Rows from block 6, named by matrix and row number. Rows with one number belong to one neuron. Each number is 200 + 30 x the weight over its row's rms, rounded and kept within 0 to 999. All counts start at 0. After the name is the row's rms in percent of the matrix's.
# gate: MLP gate (model.blocks.6.mlp.gate.weight, 384x192), inputs 0-63
# fc1: MLP up (model.blocks.6.mlp.fc1.weight, 384x192), inputs 0-63
# fc2: MLP down (model.blocks.6.mlp.fc2.weight, 192x384, transposed), outputs 0-63
gate.203,096,197,209,180,228,200,205,218,205,252,227,218,212,207,250,231,164,219,205,204,228,123,156,267,242,184,150,166,218,202,160,239,159,146,212,179,174,225,231,238,145,225,234,248,195,166,208,141,158,228,164,159,226,218,111,173,211,180,203,215,208,168,179,200,180
gate.204,094,163,244,204,234,147,210,197,214,209,177,184,225,175,177,237,155,182,152,173,158,239,200,200,195,179,264,209,188,201,185,196,167,227,232,265,196,158,201,144,207,201,185,221,178,218,189,196,209,183,188,211,178,211,177,258,287,195,127,171,134,128,198,224,137
gate.205,088,220,200,206,183,212,172,191,270,234,195,181,195,217,207,206,143,213,216,231,172,208,226,269,218,188,185,235,236,203,167,181,199,220,255,207,199,188,254,137,173,197,211,188,167,169,222,185,195,218,252,278,190,231,176,229,265,200,201,207,211,196,224,212,241
gate.206,110,250,164,218,174,223,226,189,206,221,193,228,188,247,176,227,181,237,233,234,253,226,203,169,171,199,195,213,187,204,156,195,196,214,224,232,184,221,143,179,186,209,226,194,195,200,174,208,240,237,175,190,171,212,212,165,207,172,227,222,196,208,186,241,244
gate.207,096,226,144,223,220,210,231,199,232,192,173,199,248,152,210,191,198,186,217,221,214,198,178,135,224,143,220,200,189,222,185,173,242,154,239,252,232,232,181,203,219,207,232,200,171,211,263,258,155,190,149,201,208,206,195,218,210,236,214,271,190,218,273,271,166
gate.208,103,224,233,230,214,223,206,193,227,148,174,233,230,214,199,212,207,239,216,205,179,172,223,219,170,217,159,174,188,181,191,222,212,191,149,158,175,206,212,213,214,156,215,232,200,157,139,204,189,152,227,193,176,208,212,213,205,173,209,181,209,170,170,150,192
gate.209,112,210,127,187,219,197,129,121,178,203,188,229,180,175,179,245,198,216,242,177,207,207,175,177,205,229,144,147,168,162,206,256,192,236,201,236,214,202,215,173,212,153,222,189,161,176,235,234,190,214,188,201,248,187,188,213,184,134,169,180,220,231,261,182,221
gate.210,097,201,215,247,230,195,180,227,153,194,200,198,227,217,240,234,255,187,159,185,189,231,182,241,248,210,234,236,223,252,242,206,215,179,214,216,232,160,215,158,212,172,182,214,189,184,150,199,159,210,192,167,218,210,242,198,257,178,198,190,230,166,176,184,200
gate.211,109,188,265,198,200,242,204,206,200,198,168,256,197,178,200,37,227,212,228,207,231,229,200,167,217,183,136,227,209,164,204,137,188,154,171,179,185,221,189,172,209,195,201,195,188,190,201,164,198,170,192,219,253,165,183,219,233,215,218,203,222,238,202,176,160
gate.212,099,162,167,189,147,202,166,159,197,231,229,174,213,180,185,224,143,199,199,230,230,176,198,196,171,214,197,234,224,240,203,222,228,210,228,158,216,165,206,193,176,193,155,173,244,202,206,216,236,216,176,169,204,260,184,201,181,183,168,208,240,193,161,151,179
gate.213,107,190,238,206,193,217,155,195,138,180,230,192,249,173,231,194,215,181,147,192,195,216,167,198,247,188,210,206,220,158,217,235,200,205,237,190,192,245,241,178,236,203,237,210,189,168,177,185,179,183,166,209,164,166,244,190,207,155,217,159,226,203,180,163,196
gate.214,102,200,208,238,265,213,206,186,183,155,219,175,227,182,210,175,168,193,211,247,192,205,263,194,215,153,164,208,227,220,222,195,227,159,269,212,188,205,159,215,216,235,121,198,266,205,235,194,171,177,190,190,138,166,211,166,227,177,143,202,183,247,202,187,189
gate.215,108,199,181,177,207,226,151,208,252,198,158,211,232,227,207,211,181,166,227,207,190,214,223,231,154,166,191,202,202,222,123,204,208,181,132,221,244,269,168,214,179,201,209,221,188,199,185,192,168,198,208,202,201,213,214,188,187,205,239,205,189,180,109,202,187
gate.216,100,169,184,177,249,209,179,227,161,184,247,181,209,209,221,175,190,163,221,177,172,174,217,229,205,201,199,180,198,271,190,195,209,194,197,152,210,196,199,144,231,198,153,210,262,151,167,191,159,184,178,140,260,179,145,188,224,164,217,179,229,188,223,202,208
gate.217,097,263,167,205,239,229,193,263,193,175,197,196,185,202,219,230,219,159,197,161,195,197,206,207,238,170,173,174,194,206,147,208,180,173,242,215,191,231,188,201,205,126,221,208,231,195,167,200,209,195,188,195,197,220,163,175,198,210,153,186,218,201,203,243,177
gate.218,093,254,178,169,255,176,166,203,181,199,271,142,195,214,185,168,211,180,173,197,170,212,194,182,221,224,209,210,207,203,167,232,161,218,221,209,200,206,192,206,143,219,157,172,220,217,205,160,185,153,225,251,210,173,178,220,214,168,197,272,219,222,177,224,214
gate.219,109,241,177,177,201,237,205,223,183,199,186,204,189,220,225,226,231,247,147,172,222,245,219,226,206,212,213,154,191,205,235,211,264,220,157,257,199,141,211,231,229,183,203,190,241,207,189,176,202,185,197,215,227,146,220,241,163,194,212,205,225,175,172,201,142
gate.220,108,203,130,110,162,185,171,208,206,205,189,233,180,230,242,222,196,167,222,227,201,204,203,190,202,162,168,194,157,230,249,231,205,205,240,239,224,227,188,180,187,174,191,163,204,210,221,235,185,199,222,212,186,212,228,244,153,167,190,150,209,164,172,185,189
gate.221,099,169,217,211,241,205,194,234,184,138,169,167,193,212,194,189,172,210,199,187,212,263,179,204,203,220,168,199,203,205,182,175,205,167,172,136,211,200,195,182,163,210,202,170,167,187,296,169,186,212,148,194,234,199,254,177,198,220,235,199,201,167,229,192,217
gate.222,103,159,171,172,204,154,276,190,271,222,250,147,187,147,192,213,201,200,192,236,172,199,175,174,218,211,215,159,230,188,166,162,172,194,148,238,209,231,177,178,212,150,227,157,212,193,150,205,167,226,218,187,214,246,151,225,193,249,178,171,190,199,204,175,186
gate.223,094,186,240,203,179,203,222,217,161,225,202,174,248,171,207,178,199,256,206,276,220,265,200,172,159,207,210,175,261,206,139,184,174,187,221,156,212,236,208,213,138,169,160,146,200,247,212,233,219,234,162,190,254,164,204,163,208,214,202,162,188,192,238,185,177
gate.224,101,130,179,230,181,235,219,237,180,219,258,229,178,201,235,191,217,155,158,188,211,221,193,199,204,134,196,153,193,165,279,157,225,159,234,169,167,272,213,184,208,207,207,238,206,246,210,126,182,187,193,216,180,215,168,196,189,236,204,200,217,215,248,209,195
gate.225,094,227,219,204,230,159,119,207,173,178,214,202,238,147,192,169,220,184,202,192,235,209,182,217,203,220,224,208,238,260,200,180,227,156,207,205,193,189,192,191,155,225,209,145,227,221,169,223,236,199,177,241,189,231,228,205,187,155,154,199,170,171,177,188,223
gate.226,102,212,246,161,180,184,195,239,224,232,237,229,235,174,146,208,177,211,212,280,210,207,177,179,204,221,184,228,184,223,205,210,163,211,176,245,207,167,171,190,192,212,182,212,203,163,167,173,156,239,242,158,156,233,192,186,168,175,193,200,170,187,254,166,161
gate.227,103,210,175,203,171,223,143,148,173,202,206,192,292,147,150,166,157,167,168,206,164,140,179,251,205,181,225,211,193,190,190,187,219,197,186,220,216,208,180,221,215,216,175,188,256,203,192,181,230,227,171,142,228,202,211,196,156,250,160,179,204,220,212,222,232
gate.228,097,146,196,187,226,192,185,247,177,224,222,188,213,217,223,180,191,182,199,195,174,152,212,204,209,183,243,152,163,215,183,233,243,204,220,162,179,228,235,202,230,225,236,242,153,216,193,260,179,227,169,221,212,170,222,141,218,185,187,122,177,244,195,189,254
gate.229,090,223,217,194,228,228,133,214,220,203,224,194,166,176,248,228,194,196,143,243,189,194,175,196,223,148,229,238,238,125,235,206,197,243,221,195,181,220,173,164,162,200,175,228,188,201,224,242,181,236,191,185,195,174,190,224,233,184,232,150,206,209,165,207,192
gate.230,096,206,238,230,218,151,189,196,168,233,170,210,216,222,192,185,170,237,238,190,211,205,174,198,175,143,203,227,157,170,233,222,193,201,229,197,178,166,182,184,242,241,168,222,258,185,119,186,209,186,227,174,188,253,168,250,255,203,213,265,179,204,259,233,196
gate.231,100,222,247,193,210,195,201,265,158,176,181,215,241,206,194,198,193,161,244,207,162,183,254,249,207,230,264,172,191,208,145,184,199,211,203,209,186,175,233,220,184,199,232,207,169,220,156,207,208,211,191,157,163,180,192,230,204,215,222,149,211,196,168,240,214
gate.232,098,230,179,187,242,176,230,265,157,165,234,282,228,154,227,177,233,212,225,168,224,215,212,197,192,201,225,217,195,219,226,128,178,176,191,275,187,151,200,216,197,223,227,212,182,220,210,183,209,208,185,246,227,174,152,186,183,167,209,213,238,223,267,226,189
gate.233,103,221,185,186,228,166,239,245,199,239,186,210,213,206,166,226,175,281,182,240,198,219,195,178,157,187,217,235,214,183,204,193,221,187,198,178,192,253,156,199,166,224,221,262,244,220,197,174,185,183,211,232,209,234,244,238,191,198,161,203,198,232,218,160,149
gate.234,114,203,235,225,218,207,180,259,256,262,164,151,183,177,198,220,198,233,217,170,254,180,256,205,210,213,188,167,264,172,189,194,164,183,153,199,224,201,219,212,143,229,176,187,195,173,188,183,220,254,224,205,218,199,158,180,172,161,231,182,187,215,203,212,215
gate.235,099,219,155,197,208,231,194,168,244,191,230,234,214,198,147,236,165,197,292,196,194,241,177,253,162,233,197,210,216,179,199,170,170,265,189,224,176,248,175,173,205,181,210,246,179,208,193,196,142,184,193,209,186,210,165,203,204,255,207,240,162,214,222,201,180
gate.236,102,208,207,193,188,105,193,160,219,177,180,194,173,181,151,197,207,238,182,227,195,255,220,181,200,177,237,177,189,194,260,180,191,184,206,141,236,178,174,179,203,211,155,235,201,199,181,152,245,193,205,144,232,243,183,202,231,207,197,172,151,177,188,222,227
gate.237,112,230,193,180,287,261,180,182,165,107,218,191,235,198,163,172,191,170,183,175,203,133,232,208,226,211,206,191,208,236,188,178,208,158,172,185,182,177,209,223,194,172,167,190,257,168,168,177,225,175,162,181,182,187,208,194,201,228,183,185,274,210,171,176,193
fc1.203,098,216,224,213,196,176,160,205,241,244,168,148,185,213,184,185,191,270,211,210,190,181,164,185,250,177,197,260,195,210,190,246,208,231,185,179,216,227,196,146,128,171,176,236,210,213,196,129,248,194,210,149,181,191,136,211,232,199,200,200,195,159,214,191,294
fc1.204,091,265,227,164,225,252,220,188,252,244,190,183,200,172,220,221,215,231,196,141,198,177,198,149,195,219,261,171,190,205,197,163,223,189,167,162,195,255,181,179,214,173,164,190,205,191,215,197,135,154,158,173,165,222,206,196,212,193,173,170,185,188,164,247,185
fc1.205,083,177,243,240,117,209,139,201,250,233,220,223,206,189,188,157,169,186,193,243,237,202,211,191,199,190,195,196,235,160,203,177,163,172,191,140,182,206,261,239,131,194,222,234,202,139,212,182,226,201,215,214,204,206,154,235,286,210,239,203,222,236,196,157,284
fc1.206,107,210,239,204,304,233,211,170,159,162,183,221,249,210,179,137,217,174,186,216,187,205,205,254,224,208,242,172,166,219,158,207,174,197,224,203,230,173,258,210,205,222,206,192,205,207,222,194,174,228,186,246,189,216,156,230,236,181,198,203,226,190,177,201,201
fc1.207,090,212,206,236,233,225,204,204,204,237,185,262,169,142,219,180,250,186,253,245,228,198,220,155,195,178,234,254,207,163,181,156,146,261,225,215,208,193,157,230,169,172,216,194,207,191,185,194,229,129,212,135,245,181,190,161,229,173,241,179,213,201,248,204,214
fc1.208,098,198,245,225,219,224,175,215,150,263,202,153,133,263,218,252,207,180,205,224,236,190,225,201,192,174,226,202,177,213,233,171,192,235,210,209,215,208,189,145,262,237,185,228,166,237,190,152,198,161,208,213,211,125,145,192,217,158,192,193,165,191,231,172,210
fc1.209,109,227,229,237,154,205,204,126,257,203,244,173,214,178,202,272,192,173,181,200,195,227,241,128,208,167,207,200,198,167,192,205,225,203,204,179,211,203,258,214,181,218,170,236,190,233,183,170,185,211,200,166,178,184,250,149,242,270,194,201,147,197,154,214,193
fc1.210,091,160,203,271,152,203,203,186,235,138,201,233,199,200,148,208,183,131,179,210,180,181,234,174,199,172,205,170,200,253,217,215,262,188,185,179,187,247,189,170,102,195,181,203,203,267,180,144,210,185,245,199,171,173,200,230,212,260,190,229,193,221,239,157,196
fc1.211,116,245,226,220,210,171,215,193,162,137,207,245,199,199,214,89,195,198,158,192,211,163,190,201,209,244,253,182,179,212,183,190,187,183,215,206,222,187,198,210,179,192,145,207,207,230,146,197,144,193,186,216,173,233,250,193,230,215,165,245,192,279,205,149,219
fc1.212,098,232,177,208,217,215,200,156,204,189,227,196,169,197,200,145,214,168,170,260,234,249,194,248,223,187,251,190,223,187,241,203,208,189,195,247,201,174,179,187,189,212,153,168,210,236,140,219,222,200,235,206,242,191,173,199,193,151,158,202,190,146,203,187,219
fc1.213,110,185,301,234,160,208,192,208,194,213,266,182,158,225,252,127,218,217,214,201,234,209,205,219,171,191,190,173,186,246,197,174,207,195,186,211,188,187,204,145,171,195,216,170,207,233,179,169,176,208,201,194,218,186,179,224,184,179,209,198,146,204,210,223,176
fc1.214,099,232,176,189,202,251,221,201,245,196,247,212,168,225,184,213,246,247,217,201,237,151,148,216,231,217,215,214,184,255,236,191,193,237,158,209,191,176,219,198,221,193,177,201,188,213,171,206,182,186,183,193,175,175,210,238,161,218,168,205,190,181,204,193,185
fc1.215,113,182,209,164,224,205,227,185,272,206,209,221,252,170,191,155,193,159,146,213,196,210,209,225,173,192,203,230,139,210,122,235,199,182,186,133,154,214,174,186,231,226,184,188,157,209,175,210,224,164,199,180,224,217,144,183,192,181,196,171,153,202,275,208,162
fc1.216,102,181,219,236,167,205,207,201,224,233,156,213,222,235,210,219,193,202,234,211,248,201,204,244,194,194,235,186,194,217,211,169,252,206,182,219,239,144,212,202,152,216,260,207,173,194,235,198,252,155,260,204,208,238,224,186,180,241,136,184,179,182,211,229,216
fc1.217,098,153,211,195,241,212,229,213,228,195,257,167,162,232,194,219,236,189,206,200,234,220,164,192,194,201,157,165,192,198,171,236,219,151,217,218,199,172,166,187,237,210,206,229,251,222,255,163,214,193,208,244,176,240,211,192,210,259,182,187,145,187,218,186,143
fc1.218,098,256,151,199,187,174,181,170,187,219,147,220,252,179,217,208,160,193,188,213,225,200,149,187,193,208,183,147,179,216,196,165,238,216,206,178,191,229,251,176,164,194,176,174,195,249,243,225,176,234,214,192,239,142,228,167,206,157,159,206,151,203,164,196,248
fc1.219,109,163,162,172,121,156,201,171,201,164,144,199,234,193,214,245,263,169,197,217,336,242,218,253,166,184,233,175,166,213,186,229,242,202,182,202,162,178,138,210,171,147,177,230,178,196,196,207,228,212,164,166,224,193,226,217,209,186,214,233,190,184,200,188,153
fc1.220,113,221,193,150,208,120,234,213,212,183,174,222,204,203,259,254,239,181,237,202,219,203,245,216,139,191,166,245,174,231,218,196,253,218,202,197,191,271,207,154,170,191,171,186,238,160,182,228,191,182,186,204,206,210,248,188,218,203,156,168,147,275,256,179,182
fc1.221,101,169,141,159,143,219,194,245,214,208,178,174,179,178,239,188,247,188,206,269,200,185,221,231,165,184,229,207,217,231,214,192,225,155,230,251,152,193,215,226,233,189,223,210,266,213,176,156,210,221,223,169,187,249,206,208,177,257,223,185,202,181,207,181,192
fc1.222,098,174,246,219,182,197,190,160,206,188,218,138,168,179,195,201,227,183,213,145,212,266,186,171,228,192,187,206,181,216,155,226,214,147,190,215,190,177,210,166,189,176,245,158,163,183,161,191,178,191,194,267,142,182,172,178,222,259,221,214,236,208,231,273,181
fc1.223,094,235,200,233,188,235,184,200,166,218,184,200,219,145,183,219,177,206,221,196,185,270,186,168,202,210,211,203,121,175,153,195,209,167,182,224,201,197,186,176,165,169,224,168,217,246,151,195,205,190,183,169,256,181,201,164,196,164,196,220,157,263,275,217,237
fc1.224,098,169,205,256,216,205,176,175,250,189,255,167,193,169,194,190,143,232,244,144,211,165,143,239,267,208,175,275,231,179,215,225,195,236,163,267,158,166,196,199,188,219,204,253,170,208,210,204,220,222,191,190,165,195,152,199,214,255,232,230,191,184,210,197,136
fc1.225,096,244,207,193,187,219,193,202,203,195,226,165,177,172,206,222,162,225,184,216,203,169,180,180,254,262,187,171,190,156,170,205,192,183,168,161,177,177,206,146,233,181,253,239,234,219,245,206,230,221,247,188,237,209,215,263,231,186,188,201,230,165,212,223,137
fc1.226,098,181,248,183,244,252,208,130,156,252,171,202,258,217,229,191,204,156,238,157,210,184,211,206,146,186,206,156,198,253,179,144,191,170,187,148,223,201,198,161,267,176,186,216,275,208,215,161,220,173,194,196,266,213,240,222,211,217,205,256,200,153,205,201,185
fc1.227,104,176,235,223,260,204,160,237,195,161,226,190,158,187,255,270,154,187,252,209,193,189,233,202,150,178,204,233,177,247,215,219,216,185,157,200,209,232,182,174,198,178,209,210,118,220,141,176,211,215,227,178,201,245,173,191,233,168,147,201,231,169,182,234,134
fc1.228,102,184,213,225,215,204,152,233,153,164,174,185,197,198,198,228,208,197,167,174,190,177,205,178,195,175,195,152,228,227,150,197,180,161,200,220,193,210,212,204,241,199,189,216,168,260,163,235,177,195,209,206,183,210,254,99,186,175,156,138,192,169,206,179,153
fc1.229,087,272,208,157,205,218,206,208,221,172,220,229,194,207,264,196,147,174,209,208,255,224,201,198,166,194,242,262,258,219,169,214,209,226,198,205,290,209,170,189,146,173,184,183,196,209,239,162,149,180,190,219,228,165,224,201,244,233,213,211,201,205,211,183,210
fc1.230,094,182,188,171,201,175,186,153,200,227,242,202,146,191,154,254,192,183,249,222,194,205,195,263,206,206,220,239,200,195,200,206,164,214,182,207,199,173,185,225,189,145,127,215,251,216,171,128,182,210,210,140,199,225,184,189,161,179,260,214,256,135,237,280,187
fc1.231,110,145,196,181,123,202,196,191,227,228,230,164,254,174,175,206,212,245,178,231,208,143,173,171,187,206,191,198,231,171,157,220,215,168,175,210,141,212,202,201,184,223,211,242,212,191,190,218,193,174,202,154,230,205,166,201,175,236,243,265,124,227,212,187,156
fc1.232,104,220,158,162,199,192,241,119,159,168,240,287,178,179,198,193,197,191,182,203,214,219,215,154,233,161,237,212,188,208,259,215,189,202,177,233,181,191,196,223,195,144,183,253,215,234,147,192,182,171,221,239,212,148,172,164,266,228,178,175,205,195,188,189,200
fc1.233,100,203,222,149,164,207,229,227,190,236,191,186,235,201,188,180,232,296,244,231,215,196,218,184,240,204,234,240,223,235,183,146,177,246,124,201,214,221,212,170,170,202,204,199,201,213,188,276,209,185,202,149,204,183,223,213,134,217,173,218,175,234,185,239,167
fc1.234,109,173,195,203,161,133,184,183,189,207,147,197,252,166,234,206,166,172,177,163,181,233,273,211,206,178,193,229,203,198,233,190,185,192,229,240,218,194,152,194,167,162,248,255,274,189,201,209,199,204,246,236,248,216,228,214,138,159,190,251,247,184,228,162,197
fc1.235,104,256,182,210,176,210,212,226,200,255,190,192,218,264,204,234,221,159,220,148,208,187,245,177,199,225,174,205,206,225,206,164,149,257,190,210,129,208,207,216,176,227,167,194,172,236,170,169,141,197,207,177,183,252,228,184,164,214,224,219,158,221,155,235,203
fc1.236,103,244,138,231,136,159,192,204,148,177,140,111,217,161,214,214,172,216,213,219,239,182,174,184,191,180,171,178,199,189,208,215,162,175,252,217,206,198,230,145,241,227,167,168,191,197,222,201,170,201,215,179,200,160,184,197,206,224,206,181,221,181,171,195,257
fc1.237,114,208,156,189,91,187,198,210,223,259,198,177,206,212,211,284,217,240,225,233,155,187,220,181,226,186,215,189,233,218,198,144,224,229,174,208,239,180,209,228,210,248,203,234,161,162,246,196,144,156,189,175,218,209,213,145,217,130,217,234,168,196,204,254,184
fc2.203,099,254,191,240,233,163,149,201,223,159,203,227,218,182,215,157,210,248,204,185,253,173,154,202,175,228,204,227,195,249,163,205,267,177,228,205,133,231,186,159,241,254,229,205,194,214,195,171,164,186,178,162,202,207,182,166,172,193,220,234,224,282,239,210,164
fc2.204,101,226,195,222,175,285,176,235,181,218,208,200,168,202,172,194,288,153,142,140,217,116,230,226,229,235,158,208,231,207,199,241,236,185,177,220,230,140,160,216,188,209,222,209,208,211,207,178,207,177,297,205,186,198,180,225,233,235,161,179,217,221,159,178,156
fc2.205,088,185,167,207,190,167,257,196,173,164,154,221,172,197,179,230,260,159,197,167,213,177,221,192,199,223,200,207,222,177,213,238,170,204,214,220,251,232,245,172,167,181,175,203,189,151,219,142,172,223,211,214,201,163,242,124,202,138,217,193,254,237,223,225,225
fc2.206,100,186,199,202,156,181,175,188,151,223,172,248,197,206,171,182,199,159,204,248,198,183,202,264,282,164,223,208,209,247,247,222,184,241,186,197,217,198,226,222,207,163,189,161,246,248,169,159,194,187,204,224,189,246,232,196,271,144,148,230,219,213,162,181,193
fc2.207,099,167,224,172,152,229,154,217,237,223,88,211,221,211,224,167,154,145,170,249,188,179,175,184,190,232,217,254,215,195,229,241,218,195,221,214,228,145,251,229,215,198,203,238,218,244,187,159,234,188,189,187,211,205,256,244,159,186,161,273,195,225,179,215,184
fc2.208,108,191,139,166,191,243,238,230,267,206,154,194,233,211,155,236,205,168,194,216,198,221,190,128,186,224,200,256,189,165,226,236,179,140,223,211,150,188,203,130,148,152,172,202,255,179,243,214,202,166,203,196,175,200,257,180,171,185,199,207,187,192,191,210,182
fc2.209,102,159,237,171,199,154,198,212,231,224,206,205,147,218,210,183,190,171,208,182,165,171,146,187,203,230,213,214,200,224,160,285,190,205,209,186,196,216,239,200,248,251,235,218,231,199,223,196,188,217,108,184,269,204,206,189,222,236,163,201,184,218,222,175,212
fc2.210,093,197,213,174,183,201,252,189,165,198,208,205,212,186,220,217,233,208,172,195,214,220,195,179,197,231,183,234,164,175,236,231,199,227,190,168,175,175,206,231,246,154,177,211,255,227,178,207,218,177,181,195,203,201,218,186,200,188,227,198,266,122,197,169,216
fc2.211,105,162,145,154,151,194,207,223,184,197,177,198,205,213,246,197,211,128,194,218,199,193,170,165,194,170,191,275,178,176,226,168,259,208,163,252,181,218,193,157,160,225,195,177,183,207,172,215,214,190,156,242,192,195,232,210,213,189,186,228,180,202,183,218,192
fc2.212,092,182,185,211,186,152,188,223,239,164,213,190,266,222,215,218,171,170,243,244,183,162,204,218,260,175,197,158,214,220,181,193,153,214,187,205,227,187,186,141,222,193,182,251,220,260,233,160,194,216,209,207,184,165,197,189,223,216,189,202,163,240,192,250,191
fc2.213,106,300,196,258,195,186,169,166,205,216,146,179,219,196,162,179,226,251,192,204,174,206,189,197,191,180,222,165,191,198,237,247,179,216,240,173,209,172,227,245,226,228,203,216,169,217,236,186,186,210,190,245,205,227,224,251,191,215,153,248,227,187,209,234,209
fc2.214,101,199,172,258,220,186,234,223,189,230,223,171,157,158,193,214,269,227,142,155,224,188,193,184,152,153,231,161,236,215,205,171,175,215,224,191,267,233,175,156,164,209,196,191,182,193,160,285,245,218,191,164,173,158,218,219,251,199,196,217,181,179,232,182,214
fc2.215,107,203,221,270,224,252,191,188,194,182,177,209,198,218,193,162,237,238,182,197,198,212,236,216,163,192,233,221,206,201,229,279,220,209,254,178,261,206,190,228,195,167,202,218,201,217,183,260,193,261,245,190,162,175,198,166,184,250,252,250,162,135,205,197,253
fc2.216,101,229,219,237,208,161,160,171,236,191,205,147,224,230,172,113,222,225,167,198,211,220,197,196,235,242,207,157,165,183,220,210,170,186,192,167,194,164,203,168,221,207,218,198,198,203,240,181,214,192,186,231,187,167,154,220,229,143,192,195,172,210,221,217,266
fc2.217,100,217,203,183,239,217,183,193,180,204,227,191,180,223,162,139,213,226,225,222,221,221,169,216,199,197,218,177,193,135,210,199,210,203,190,220,170,166,213,235,197,255,194,165,197,228,238,174,243,195,138,202,156,218,150,219,194,210,196,186,197,204,198,221,195
fc2.218,096,263,222,176,237,177,219,200,218,165,200,184,228,164,204,169,189,183,180,211,153,210,218,171,202,200,192,194,174,209,236,249,240,196,165,210,217,245,262,223,162,147,196,214,190,152,168,165,168,223,192,199,274,213,220,197,174,199,209,206,166,167,200,154,251
fc2.219,113,146,204,241,146,162,202,258,217,208,151,231,159,238,165,135,225,203,207,250,183,232,219,166,189,137,215,228,167,252,130,196,184,201,134,199,220,194,187,176,244,259,133,157,228,235,184,190,190,189,197,175,200,175,212,197,196,249,192,192,182,216,226,233,233
fc2.220,109,186,167,236,231,179,224,181,223,179,247,197,195,222,237,174,200,183,219,243,218,250,205,199,172,206,229,220,161,190,253,141,222,192,190,225,165,207,152,228,195,222,202,199,175,196,157,200,199,163,199,254,201,196,217,176,227,201,196,200,144,176,208,169,165
fc2.221,095,222,235,206,182,176,196,239,224,232,183,179,270,188,178,238,229,254,222,241,192,171,236,244,213,221,161,165,186,212,221,190,220,175,221,222,289,200,228,173,200,242,250,185,152,219,277,232,175,205,216,189,224,206,225,208,185,163,200,201,244,177,168,194,122
fc2.222,104,224,214,187,160,195,169,190,202,204,186,159,251,178,176,195,223,197,225,220,253,168,191,224,214,191,176,174,192,125,220,146,206,180,173,201,212,206,215,159,154,172,154,215,178,199,220,204,216,133,203,193,210,194,211,162,168,163,163,235,177,185,231,165,185
fc2.223,098,188,235,211,253,156,216,205,190,232,180,208,188,212,251,181,157,199,207,225,216,181,187,139,179,128,274,180,198,186,134,263,183,209,213,150,214,238,192,197,189,163,189,195,210,175,221,171,197,229,139,162,244,175,264,206,205,218,170,160,185,238,188,181,236
fc2.224,105,199,273,229,229,143,208,211,223,141,231,249,175,211,221,239,183,201,198,169,162,193,253,180,234,182,203,223,168,174,216,169,211,235,210,201,221,191,185,217,257,161,204,187,179,225,230,215,220,175,205,190,174,171,157,180,177,285,161,170,230,231,243,194,158
fc2.225,095,185,264,249,195,214,262,232,205,248,174,205,233,213,135,235,221,189,214,182,201,233,220,176,157,231,230,163,183,258,191,190,187,185,177,167,150,215,242,157,235,174,197,209,198,206,238,185,223,160,253,152,285,185,202,151,166,163,189,229,220,268,209,191,168
fc2.226,097,187,177,164,248,237,164,222,176,212,206,224,192,232,186,208,164,203,175,181,200,165,189,196,220,262,191,211,151,258,194,205,173,191,207,155,186,174,216,180,151,184,185,215,220,226,241,234,191,163,182,176,242,163,210,191,151,202,241,194,203,210,168,213,239
fc2.227,103,205,192,264,220,172,193,207,224,129,195,203,200,222,233,177,198,174,159,201,174,261,191,182,209,167,170,230,186,167,237,172,190,225,192,214,190,220,225,270,196,252,192,227,195,222,195,242,211,223,169,212,133,215,219,246,180,149,184,244,218,139,159,154,171
fc2.228,096,197,178,219,218,195,224,198,206,211,211,156,231,206,229,206,233,183,202,196,208,213,224,196,186,213,266,223,205,149,237,260,132,224,204,198,246,207,190,190,181,178,278,215,195,253,235,162,184,174,191,191,191,240,221,236,265,250,221,220,269,233,230,170,205
fc2.229,095,209,236,205,249,220,218,234,166,184,298,213,197,162,161,246,146,190,235,230,209,199,199,186,166,263,178,122,159,198,197,236,197,184,201,224,224,217,268,193,164,216,146,222,218,217,208,202,171,206,223,205,240,192,185,192,206,206,187,214,219,160,244,207,159
fc2.230,100,218,182,176,242,205,268,219,188,192,206,181,245,189,169,224,193,241,196,249,185,237,190,208,219,204,175,181,173,176,222,226,208,229,204,181,175,234,250,228,182,169,134,157,184,155,192,256,175,201,191,238,196,160,249,148,173,166,177,168,154,249,171,181,138
fc2.231,112,162,185,191,174,147,185,202,173,207,166,232,292,254,200,159,169,192,248,173,205,234,151,189,216,245,205,211,235,182,182,190,220,225,152,179,198,189,201,233,174,185,204,200,201,199,249,194,163,211,178,213,197,195,236,218,186,207,239,234,196,173,226,175,271
fc2.232,104,267,217,208,190,144,192,172,203,195,185,182,197,151,204,152,191,232,239,152,245,167,196,164,192,184,178,231,158,189,209,193,209,238,211,224,232,215,230,191,203,186,187,232,195,195,244,230,191,214,138,147,214,237,204,239,159,190,203,185,204,224,214,246,230
fc2.233,104,229,195,128,178,164,229,201,239,165,203,221,197,172,191,185,170,180,237,183,177,195,248,209,199,225,211,134,210,228,150,228,242,218,258,206,191,139,208,178,189,174,215,170,183,176,190,165,167,193,178,161,217,186,207,257,203,217,174,179,176,206,246,168,154
fc2.234,109,176,202,185,189,156,231,209,209,227,203,223,157,173,153,196,141,214,205,208,213,228,209,207,206,205,121,222,238,198,162,205,218,188,187,189,228,195,250,199,202,204,253,176,219,179,171,185,191,243,155,188,172,218,252,230,218,206,226,183,206,264,189,212,200
fc2.235,104,182,179,264,223,206,153,173,206,213,165,206,211,231,192,225,236,252,222,198,178,157,180,118,181,195,227,198,198,152,207,218,271,173,176,166,227,176,187,199,182,194,252,164,190,249,184,161,231,225,164,234,203,223,177,186,177,194,232,231,185,220,215,142,216
fc2.236,107,205,204,157,198,202,197,167,178,181,193,244,165,186,215,213,255,254,182,236,202,179,214,214,193,186,213,214,191,220,235,191,169,203,190,260,209,173,214,185,207,228,161,169,190,213,162,227,151,194,210,215,192,179,241,167,219,161,102,166,201,219,200,264,162
fc2.237,104,204,194,196,183,138,222,249,209,182,194,210,145,240,156,154,282,136,145,231,147,188,175,247,259,151,233,190,160,210,219,231,163,240,230,181,178,241,251,179,197,186,275,175,224,204,218,237,205,207,187,178,142,187,148,218,204,174,220,209,209,248,180,265,194